From a checkpoint of a small image embedding model: 96-pixel images.
Rows from block 8 of a small image embedding model, named by matrix and row number. Each number is 128 + 32 x the weight over its row's rms, rounded and kept within 0 to 255. All counts start at 0. Numbers have three digits each. After the name is the row's rms in percent of the matrix's.
After each channel's rows are labels from the 100 images, of 14976, where the channel reaches its highest value: "responds to" is what is common among them; "peak at" is the part of the image that holds the peak. Only what is clearly more common there than usual is listed. The data: retinal OCT scans (Kermany 2017). In brackets: how many of the 100.
# conv: pointwise conv (model.blocks.8.conv.weight, 256x256x1x1), inputs 86-171

conv.118 106:083140156119134114157072077137097102142124156131150117087203154085069113099105139113150103129122135124096108096111118098126153082139121127109092093136166093144148126185153132091097140156152070140056180103197109126169180079093123108138155084120086094112066132
responds to: finding: diabetic macular edema (100)
peak at: centre (53); bottom centre (47)

conv.184 094:132137139098147167092106168132163102171130188153074187115150205109167110185186184151168193143118162069100155101148067116128129181130115113105133097099110124103096141205118108106154106087134139146126150104126139136172122134085091105140106090108127155140089138
responds to: finding: choroidal neovascularization (100)
peak at: bottom centre (50); centre (35)

conv.64 102:217126127103153160121138170119138137125130182107111151134131105134105172087105184122115151151168147105079070136145103144109139114103053134143108097121098114104250109127149161097071097142102117176133093111142134157195133172130153126135082151078114101137155117
responds to: finding: choroidal neovascularization (99)
peak at: bottom centre (40); middle left (29)

conv.166 091:094109153151119107128106160095125138131183137151099120094142120091158125099131121120123188147142129123151100155125126047017121176135141128141165103107099158086145120098107126134148137129073129125145142138126129110125137142127120095120127078113131062113116172
responds to: finding: diabetic macular edema (100)
peak at: top centre (54); centre (46)

conv.32 092:122130109114122142132086092106158161146141087124105137125136118144142150132172141160152137152073099144094139136134083120139148153133117113152183091172130096098139166144117122115146151119176124120111107127154113109142124079148119104118120105095113130133097091
responds to: finding: drusen (95)
peak at: middle left (67)

conv.235 094:102099181133169128151246096112162085170122186128141125143081110112121121114144144168159159134118132125132120104103154172120130100189117104112147122149140135110114177136141117129104113123157135119126137222190110133130171124151105087138122113111168072115161148
responds to: finding: diabetic macular edema (100)
peak at: centre (83)

conv.181 091:130116131133128128097121126082137164131200132112140105136080128143142090128092106087057106102143098148137104104186130098094096114125105106178132123090097106094113122147093111135190136110104059147074140124134168140094180147136189112167111159056123106103141152
responds to: finding: drusen (99)
peak at: top centre (73)

conv.211 089:123102120148109100136108181146116179140162107195154079186160117142131154072117114151125083126154073154144041113159161140069143135185129129147117158066082157146115082080112181071153127161116164081142143106154184138149148138159146131166156099105151066071154111
responds to: finding: drusen (99)
peak at: centre (78)

conv.182 106:080077154101081119105178136175182121150109158150107080119172099091135078190151103121161130108120091132109062075122123092114171126123151224125160152110171164124122144094084143151059102138132146085188079139117126070139112100114135074107096083128119135124136110
responds to: finding: choroidal neovascularization (99)
peak at: top left (86)

conv.1 098:109087103146189126116115093110122133122129107173165133157152124035127130100143186115078166099069143122102111097188159122141085109089092126159099093125132134063106159133214173177081109108099131159143162106114155101120106120075096101134209142204143125127079101
responds to: finding: choroidal neovascularization (75)
peak at: centre (41)

conv.144 113:163137181090135090137174147128171023114130115139121207105190138127098126110112208119161093124147089118129074111160112082112110135113087139093131111154135105121151155192145148140119151105125147144095097126117119154134139128134122130176130148140091106152148101
responds to: finding: choroidal neovascularization (99)
peak at: top left (48)

conv.130 101:133129149143135159103122157104121152144068148109109075148141148094140137136099081076143164140135155119079166127158111095065090149125103116112167062177130085192133139156104218120079112123079164110103206181089078155128143122140156139149099072166190109119097176
responds to: finding: diabetic macular edema (100)
peak at: top centre (84)

conv.226 095:139106171130145150122104110148127137118155151127135134151121109081145124127138075088105127152130148118088119102097160134142129111181138114074105147130159103100071086079122117110169142116081081138188100138105149146151092177177136115132194133148074078138117140
responds to: finding: diabetic macular edema (84)
peak at: middle right (88)

conv.158 104:112103146077103142144146131166176121096089078118143083147115105113078148117126099119129132133132144144183157142132162099158155128095124087167130180112104110184132177084159146113119118179098109179136161130155159144124184128103137142098096142081141137125135152
responds to: finding: diabetic macular edema (97)
peak at: top centre (65)

conv.149 108:147133082191152115097084152155137154101111196103182154094156131128145199156147153102084116238173102202119102147116117133163153081149126152143086202109129163167116158092092140159143090114100130134107120129135159104067123092134163066182127148128131110124115154
responds to: finding: diabetic macular edema (59)
peak at: top centre (45); middle right (42)

conv.220 089:154096066119142130128069127084135115141177136172108084106115080128150118171133169231137085182195144189153166140135137058152111127154120101176097153116129122151127080119129139100127183095156097132119139151135099116127144147142144140110109133142103166110095169
responds to: finding: drusen (97)
peak at: middle left (72)

conv.127 104:115117098119068194131074135107092130117144119097099127122151110098129181178154127074093098195128141120182077074110074123148150173100118147166102146148150148122125155108149197131168105100107153167120195136106073167166101136148104091174107117100090112204120101
responds to: finding: drusen (57); finding: diabetic macular edema (38)
peak at: middle left (53); top centre (27)

conv.100 103:127138119107158118094175101102061168102255141058122069111155173148161147147115147132136136141145123148111174179115128167111125128143144122110101079095101127185168108168146115157172147139116111081079083153101128103166150102140106143112135116139103073193153102
responds to: finding: drusen (99)
peak at: top centre (87)

conv.26 105:137181132161078169093090101119125101109168158138172098072131128126167083111136130123116117104127168114074159149184130133168086094110166121132185131112123089115172115174061116157113166123114096102091150095152135121165119119126111193138131118180137105222164129
responds to: finding: choroidal neovascularization (99)
peak at: centre (95)

conv.134 117:157183084170155054153095107138167106142140203093101092156153147151119122117090095188044145117169189118131150082153177177176129141111132161100149109109139101119187191102123098149088120121167116187140135091164179119147110154127141115126138098130109143220102182
responds to: finding: choroidal neovascularization (97)
peak at: centre (67)

conv.68 090:183117133114118136105082143145177098128086138109138119150148150166093115139162123153117128114154150146087150126127117113087113156158089102180127096163082135134133146121119127149112155083115121152054087178152130136114165140131093103162148108123126143138076187
responds to: finding: diabetic macular edema (100)
peak at: centre (74)

conv.161 114:137120129137137130160118151122153116082099137040129111079104113111092167090170131131138099091091104098129089129157141131133194135124095155106061224131156135142154207126076110111183125136113131110087144097150135133122120128156200135108171150166139128089091150
responds to: finding: diabetic macular edema (100)
peak at: centre (73); bottom centre (27)

conv.247 096:119100097086153109108167118161067153130097098132115085154089068127147158174171159170120142120185140168100143153144168163095079111157086146131157127118161093093144167103124041189147151092116104130128144172151168148178124095119173144103074139111148120129171101
responds to: finding: choroidal neovascularization (100)
peak at: middle right (96)

conv.128 101:100116168115151153073099158145131079120090076162169105111118146149167096113114142113167125096140144087126099136093096160131108102119162095116177154089119141141128094128143100103118122134152141143094121123163154073105183098136098174154135109203150111143149235
responds to: finding: drusen (79)
peak at: middle left (78)

conv.23 091:093134116105171091049140049119127147113145137083157109134155131106144120113083143091125107140120125095170121139126100218160120129119132188146122097141132150165088116141137141148189176143109123171115137084145174141118094160085141080138076106091138095180196179
responds to: finding: normal (100)
peak at: centre (100)

conv.56 102:123107178155121174147193075103124180127137129145105164097113086125177096201128124131154144216144114126087085109118133083141150159083095085166163094190144082167177086131107136081128097122076134104136140118183145126168109142168141090142170065076107151122126093
responds to: finding: choroidal neovascularization (93)
peak at: top centre (65)

conv.190 091:144131116157087180104089117120171095158133171204123111136102150071104088124117111103084117116138146124116103124086119069098114068089099114154180097099043123115085188104136049120128116122145084142160176137146132199190155151171103147156120150140152103117151128
responds to: finding: diabetic macular edema (100)
peak at: centre (80)

conv.178 094:030123148111133138100145208212176121146128109099146170145082110142127158150198120118098158118118090131192135123103182130131104100104150101112175141146129146148147122167130135159132169137089110096112118118110145166095154130141113255124158121137151108115124171
responds to: finding: drusen (96)
peak at: centre (81)

conv.119 102:124123074136155138112167140127230080132112115175080055113187122149081189174138159140164096051102100111107046117117123103101111131133137133133142151157165100170117104127127124102114115154137125096087155141105154112132142141142113116155128140088124170087090085
responds to: finding: choroidal neovascularization (69)
peak at: top left (62); bottom left (29)

conv.117 101:179178129097154087125107093099117112129137132122163170164112225128179093128223175104116206180158193147110145149152085142159069151149166100094116089131076151089057149086141099100144135093095182097136098177125156065158142120041110126159174113099135139122128125
responds to: finding: choroidal neovascularization (72)
peak at: top centre (71); top right (28)

conv.135 104:101050147169162159145122086136139053152072149130139101090112101139109168140189120155130082182101106127159098140103127174142116138160147136113129178116183137108135083102091102114127126084130070133091160117144142139084082109086208138131119113094145127127137181
responds to: finding: diabetic macular edema (32)
peak at: bottom right (49)

conv.199 093:148081155122180118104126101162067116063199185130102103132098119129167151179119135159141073133137096124145091146154114129160097166075130123127170101113146102158091140176116103120124076102072039086149106177085195110113087110127108126117176134151137075157140135
responds to: finding: diabetic macular edema (100)
peak at: centre (91)

conv.172 103:082128111118157103131134094088055118238183116105160120136111128095142119128141116141108099138110110189084237083179120108131112106061123130220146147134104155134107143126165255174128076149090142156124103139148192148121099122090124129172111154105095087157140106
responds to: finding: diabetic macular edema (100)
peak at: top left (50); top centre (28)

conv.90 101:107101091113117118122119162132185101081095138135076157160127099156140211160112043170116138107081153101082165133128135085167126111143142117172129130136154159061080173108118121145127169123116090177125148122114131120133126126068149174187088169125143085141116154
responds to: finding: choroidal neovascularization (100)
peak at: middle right (49); top right (34)

conv.11 098:074112086165114140084180126138139138135157135103052100134112100159125119091158108105129125143115174139112134129145185167136116213175185091195115143079150148115190112055111086174130127174085109111145116124104123091123129122113125123156167123129142062104111128
responds to: finding: diabetic macular edema (97)
peak at: top centre (75)

conv.254 101:114163167107113160091134105164128078136130206167153127163152155126100140189122114134106140097142165110200123083147152124140129134181173136125151106159128138096125187110153145186162070101039126092138177158137089126130115120219131076126141135170127060081120110
responds to: finding: diabetic macular edema (55); finding: drusen (45)
peak at: top right (48); top centre (46)

conv.38 091:144178118162092077122110130122130139161089219122119093160119101056080170126079093110185121121120172132115086167094102131089106069105107144135165135095137172202161125095177113082191134145141173109165179113170108095138098128090121149123127147145123103093113121
responds to: finding: diabetic macular edema (100)
peak at: centre (99)

conv.46 091:114136170144151142087164076106177121147156076113102134128099215114145124115132090147144083053146150093106117110122104192115173176142109146107092131092062120089103179115067103168176110166078098096149129157169181079131176115093101143104156115162163076110155149
responds to: finding: diabetic macular edema (68)
peak at: top centre (57)

conv.101 104:150150144144167117123136183124134130095143121152094097139126155127132078189141152244154122156172192179088134160146125145086093123086128128136108145096160119159059135127103136163132173168131110221093109158097166129069121219159115055236111136184132080099134092
responds to: finding: choroidal neovascularization (100)
peak at: middle right (94)

conv.10 102:116058126156078145108168055141045112085126110121136081159147138143093096107129170091057078118140160165115161174092142058142182142109139184113138169125092096106109149166148154124174081104125183094126158139056133089148145180201075125120073193188167060155174142
responds to: finding: diabetic macular edema (66)
peak at: top centre (64)

conv.156 108:121119087107125121081153077102109103136131232142096147139108129116119147133095157170167141091093135104103128176169098089086112137142140172163175175152167117095125090090200116111140148156139065089099135139110078128063168109124137099098155125104134132096130165
responds to: finding: diabetic macular edema (68); finding: drusen (32)
peak at: centre (67)

conv.196 107:163159086172098120164150166173104186149240094054107147122095126157151091130103077142132116174116090084085088176146118124105123150140084141104103151216140143115097136142094090093136115139113117121141118128114103161134153114095178088113254149120093140146132168
responds to: finding: drusen (100)
peak at: top centre (71)

conv.8 099:087127127118161128093129130092106125158082132085160131126089116119094091106218104148133137122149136142101161144035081071178170130128097127125124116107190093183103117169204143136125121134098126136116134134162104159106094125080126100150152153121114090096171136
responds to: finding: normal (98)
peak at: bottom centre (70); centre (28)

conv.55 106:112114180116127127112140158144163149090117131083137127156105117082104081122178147120147084178140141125090169112091065111116137119095193103150097092160092108149109159131084070111104159133139115113144118088064136122125148072148099126117152146101137127094133103
responds to: finding: diabetic macular edema (84)
peak at: centre (78)

conv.85 095:152093176112144091207086133077096136151110102155124122149160150091149092123091139089123115121131060121166127141075152186055114109128153092172161141105141146138157160192139088092143078179117101172107115133121174156055135161123105114183144110120101107083125141
responds to: finding: choroidal neovascularization (89)
peak at: centre (61); bottom centre (31)

conv.188 094:073117106189127136128114051086121156133126110132116167121152178164098126119128102113094161120087091076128134126137147082134109106133168094092156142172089175127094158090084126156086107119118128143173152123133066127078202109174131104090088124129174099103107124
responds to: finding: drusen (100)
peak at: centre (81)

conv.167 103:122061178158129073172207104113127120124124166179144121138151118085156094152156082177157122119127211131101097123078181123137158093174106117110136173052134148118126160115129161112133156160114125108125103083129024120194088143100070137137105109121139167131152198
responds to: finding: choroidal neovascularization (93)
peak at: top centre (48); centre (32)

conv.203 097:138134144164080124096162139105149075098104160107127126072079111098173099153125107136148078119107180124112161053113202152125135150103100109130189150160142081170087187078116164120065133135131089187167126122080106166105155130069102156087171185116178080131116106
responds to: finding: diabetic macular edema (74)
peak at: centre (59)

conv.111 104:142132124119166113156061108106137160093119181159069132104123161134132083101150118115071134089132117141090170130121164125112091177134082114167122138140135134119155139113114180104085081143088144153128136113108074145154080091173110126121145125068209091125112217
responds to: finding: diabetic macular edema (100)
peak at: top centre (90)

conv.105 102:128115069187160163106092127122102162124073183095137140095108118117140129119134095142139185062145137112118110159169071106068124157169062167110041097163123138195127138128156079165087093089089189133124161157138118125113124119135143161186147162150166118138093068
responds to: finding: diabetic macular edema (56)
peak at: bottom centre (34); centre (33)

conv.17 107:139137110135096179105072149162141120112123147147159135116072100182115141106176143129163091112109166120127130090190147104129149124062125105173111081165148113140221114112097118160067136135133058096085157157127141169103139127076107143101137118142141098115156102
responds to: finding: diabetic macular edema (100)
peak at: middle left (70); top left (29)

conv.207 088:105123126141108118137133176121140112110143138066099138174123119146104157088141070137117104104140116135121126131157152088144086154086130142117147132145152117143131192109142192167134074142103160113140105150154120113157188154161162116126107118091135097128189143
responds to: finding: choroidal neovascularization (100)
peak at: middle right (50); centre (49)

conv.19 095:138045116100127097040127150142099130173082134122096121171132123106096028134093156127077102111109197091096172135121179138083146121155085133117147088146136134114167171117179125175083134183167102134140171095200102176120126095150142117133131101141145128073125171
responds to: finding: diabetic macular edema (100)
peak at: centre (71)

conv.162 104:132129114121121126086104152098143123075147146085103142084093126130097109155160113147115180116105093120144118121135116106151161100112093110120134197150082120165151117176153126097115072136141109153198105168079123091133154172107102178116107130135093135152148158
responds to: finding: normal (92)
peak at: bottom left (81)

conv.92 112:126106163152070048169085144098085173095102107147130120122135119122159155097114113106115105064133089138044158125097127170126137138104107121199130103158203146123086151136112156132095137098114114162126112099165100092152209112068101128141065076112089113111095134
responds to: finding: drusen (100)
peak at: middle left (80)

conv.138 108:124083132082136108126105114167120149108133107079112086102091091120168116062184123099165165120112120159140159104157090142149144105100167086141172093166098119099110099113121162142113109136116106208153156073138132099139123119113125133147137133120164139148161162
responds to: finding: diabetic macular edema (45)
peak at: bottom centre (47); top centre (32)

conv.230 103:125126149165119097154091063110121072205087126137111177060136140079139138150156161128131125095128091056115132161125149098145191138159091185100179104127148163132125110094084117135132075096118106122163125117147108121147128136128088067099127131129121081116188118
responds to: finding: normal (79)
peak at: middle right (78)

conv.228 102:135140120101149150108171121136107112135151085086137141128134117072120085068155203162117099157184119216092186122146163139179129128114078077180178177174104131156139135103156156145102172129133121127154142123144144112105090065116089124129138149104143140075094159
responds to: finding: drusen (65); finding: diabetic macular edema (35)
peak at: top centre (58); top left (31)

conv.165 109:104107169119160112074153166132126088115178122137098112170136121100153138095179052116080133126088151117089143117197120177108130100139098122117096243132139137168119146171127116153170136146131191129166136149093175104115114155140099190115175119114136115107119146
responds to: finding: diabetic macular edema (90)
peak at: top centre (54); centre (39)

conv.200 102:158121158031128107218142077137125111101079119160117127078054133157124120137102135132139117197114097111080161174098126137129081153157103088186154135086117129103098113174142147127206072084201094146126113156115105129147072149164165130162186106157104136072143152
responds to: finding: diabetic macular edema (60); finding: drusen (38)
peak at: centre (90)

conv.153 105:108128153093213120095114125107139134101130143170101129222146109129116103120145083190186065156126173128097143107153180109108102124119104154108112120119096075115135205157172169167097157140143184081117147140115097106124124119127106093164142165135157141105104137
responds to: finding: diabetic macular edema (100)
peak at: top centre (73); centre (27)

conv.212 103:165091132154085087143090137171077157106115148138128127156176170116163212157104139097088122178133169187081088120141177177110080111093141147101173113134115065149134113160162115117102130107149143116115213129121124102153155131093077111176075114111122165127102128
responds to: finding: choroidal neovascularization (99)
peak at: bottom centre (74)

conv.148 092:077092095174129090092154077107089117116145140164095091137141161151124063129082133164133202085144133109091135107123174064159157111070132159146160114110130097157105136144167100206128214118138132120129082138141148129096099154131103103128083092098125149132122112
responds to: finding: choroidal neovascularization (82)
peak at: middle right (52)

conv.110 100:116106126145123105137077099181091106167168059142112081125153077112099097089160130166187177146126181133110208067093118131126062152149117106151155124142131172149165103112109118170139169127125133086139143121145132079086083125078188093100128075166059165101129105
responds to: finding: diabetic macular edema (78)
peak at: middle left (40); centre (39)

conv.217 088:127176159107088146140169122111109182138138102141132133096104136104140122116060187152111180095136102068222151102081122081114146140090120129124105137128147165029124102137128126076073164172169096134110101182154142198125155176072154143139078105114124097168113138
responds to: finding: drusen (100)
peak at: middle left (97)

conv.240 095:107107107108128137137167113144151073111121136101161106107114151125127114141108079078184146101135104113119086104104121148101124075129157104133118111117146083085130221129079107225122120118075118115067154094143134172158113090173110177176145089140113177159122104
responds to: finding: choroidal neovascularization (99)
peak at: middle right (100)

conv.189 099:117137118120114104137140155178124070060154143124115160142097149114104098167149141111152132129093095114114203152120109121149103096185146145216156129100107177171120112080122160068099167120038140117102105191090120101226166134103115147135104123146119139118143084
responds to: finding: diabetic macular edema (97)
peak at: middle left (76)

conv.164 096:146111113086113120154246114164110121109127121115104154106089142172149095154167079130207116126087086126082097111080098164106128081155070133141106129118116161082059139172088080120162116139097130138102114148132077072119125192065200147157078098113138137107113122
responds to: finding: drusen (47)
peak at: top left (53)

conv.152 108:161133134153108118140096114116136139098137069151093114144078176154122151090163099119127155071168125128153108097090135131139078118122099099101148108154135150111162064047078115114142109111171109144171075119154146156111190107141135114166168159136125102143129069
responds to: finding: normal (100)
peak at: centre (96)

conv.60 090:149156178098143165081127117092136135158182131157148122168147104132085178095096093101149036111148197160113084100086183095064122159087133186162089127110084235123099168148132089135084133065155111110147094145128123123114116107132138112135117172106125137103166136
responds to: finding: diabetic macular edema (85)
peak at: middle left (50); centre (31)

conv.77 103:154117085178089098125171115119195100160114114079143083170109117101154091111140137106146093121092157152042106142171107102130176118091149125120145184101132108092111081153127139108177185107120119108111117194115136152137158115128125171133123114153185097151077094
responds to: finding: choroidal neovascularization (94)
peak at: centre (71)

conv.213 095:114109101111167099067147145080142129131128161117195095141161107083092130130112130141098101141146120123139161127162104128124166164115100142129145175161060127187119083163246093069105164118119113096160164117101134101135133083158101187072098138104138131178231088
responds to: finding: normal (99)
peak at: bottom centre (51); centre (49)

conv.236 098:094135172105121177073084121078134139102106121118114146095104084096097111208150172170128070151113117126133126121167156188056129120165116168142197140182102126103134199162126094153120152184096142158117147105089158092097132183103136108162104154122148104114136134
responds to: finding: drusen (56)
peak at: centre (56); middle right (28)

conv.84 109:180091122118090071146175070163125177110156152155065118137138134086111116097156092124098107255126101255145077105164125176171116153115142095135170067154114088137109154089128123100147110132136106125097130144082123151143041094114142082184213116140153142092121105
responds to: finding: drusen (100)
peak at: top centre (59)

conv.180 106:147083101143182194102196107141184144111123183101152108117101104093100127177176088081190152082115142134119152098049140194123120135141118151171175122126109109153156123129090165136107124114090135056162103158075139100134096111163143158102150096105148075120178160
responds to: finding: diabetic macular edema (90)
peak at: centre (75)

conv.159 096:099039062127097164156120082151135119160122154107131120081097100101119100133108140097095156085139181154167169153133178066080102123130093072144073105124143123138164112148142101131090062164172126127132136118100095119143156157201132064103093112174137141075136071
responds to: finding: diabetic macular edema (59)
peak at: middle left (57)

conv.140 105:157084141090131114145097203150136124107136134077085077127146131159151094134130106176144101190161105196154142148089190134114124122146130136115091099107161130120111221129142129129120119087112199135123157149179145124089130095105133102186135157115185093086131158
responds to: finding: diabetic macular edema (100)
peak at: centre (79)

conv.113 095:128182130167142125127148106118100088104112133089078096101149098103171103098163120182073164096119126100111083134100099146099086147176166191137173124105088157181148197119130144114105169155145090179082118080121138141146166138089159111216106130108142163151129169
responds to: finding: choroidal neovascularization (99)
peak at: middle right (57); top right (42)

conv.49 108:139147105134135122164095128146149082091104132117173159120085139130106147118121125128113112066114146103087166135129112144101169077112166163128129088147120106125169155142176132155113128125150125122083112143124130173205188119164218155131089139148102134115147096
responds to: finding: choroidal neovascularization (91)
peak at: centre (74)

conv.243 097:148114173116142094139132135128141128137136127097123079074113100095131183078079147110156101128126077120158109115117122116058088100066119125178127104089091096119114144176129143163133075094102109188160154114097048145083115139146164133131065087150199173130118182
responds to: finding: choroidal neovascularization (99)
peak at: middle right (77)

conv.12 104:117095077168123112136073072039142208068160130113065134127137106157112146195131076143063163125088142102129143151116125107128056158058151137077148193161154155132139105124150109115166160134148194151144124142166117115150154126116159180084176122196166126116090094
responds to: finding: drusen (96)
peak at: middle right (90)

conv.70 102:125127117129123145115110133141097148129142185155154135138122116091135150080153119094097113076205158148088148142110164111126141182050167126111165161152106125132111210141106179146135153137136128139144113201137089097098148137125132141105083113115138144125102119
responds to: finding: diabetic macular edema (80)
peak at: top centre (52)

conv.88 099:100144153114123125082136132146106139121166163109123102157058111141142185125120079094134134090160164125080131177097145158162120113084125152166130097155146133142206131057148142149155116172111101147141086102060167112142145122206152098132190158113194177164095159
responds to: finding: diabetic macular edema (100)
peak at: top centre (74)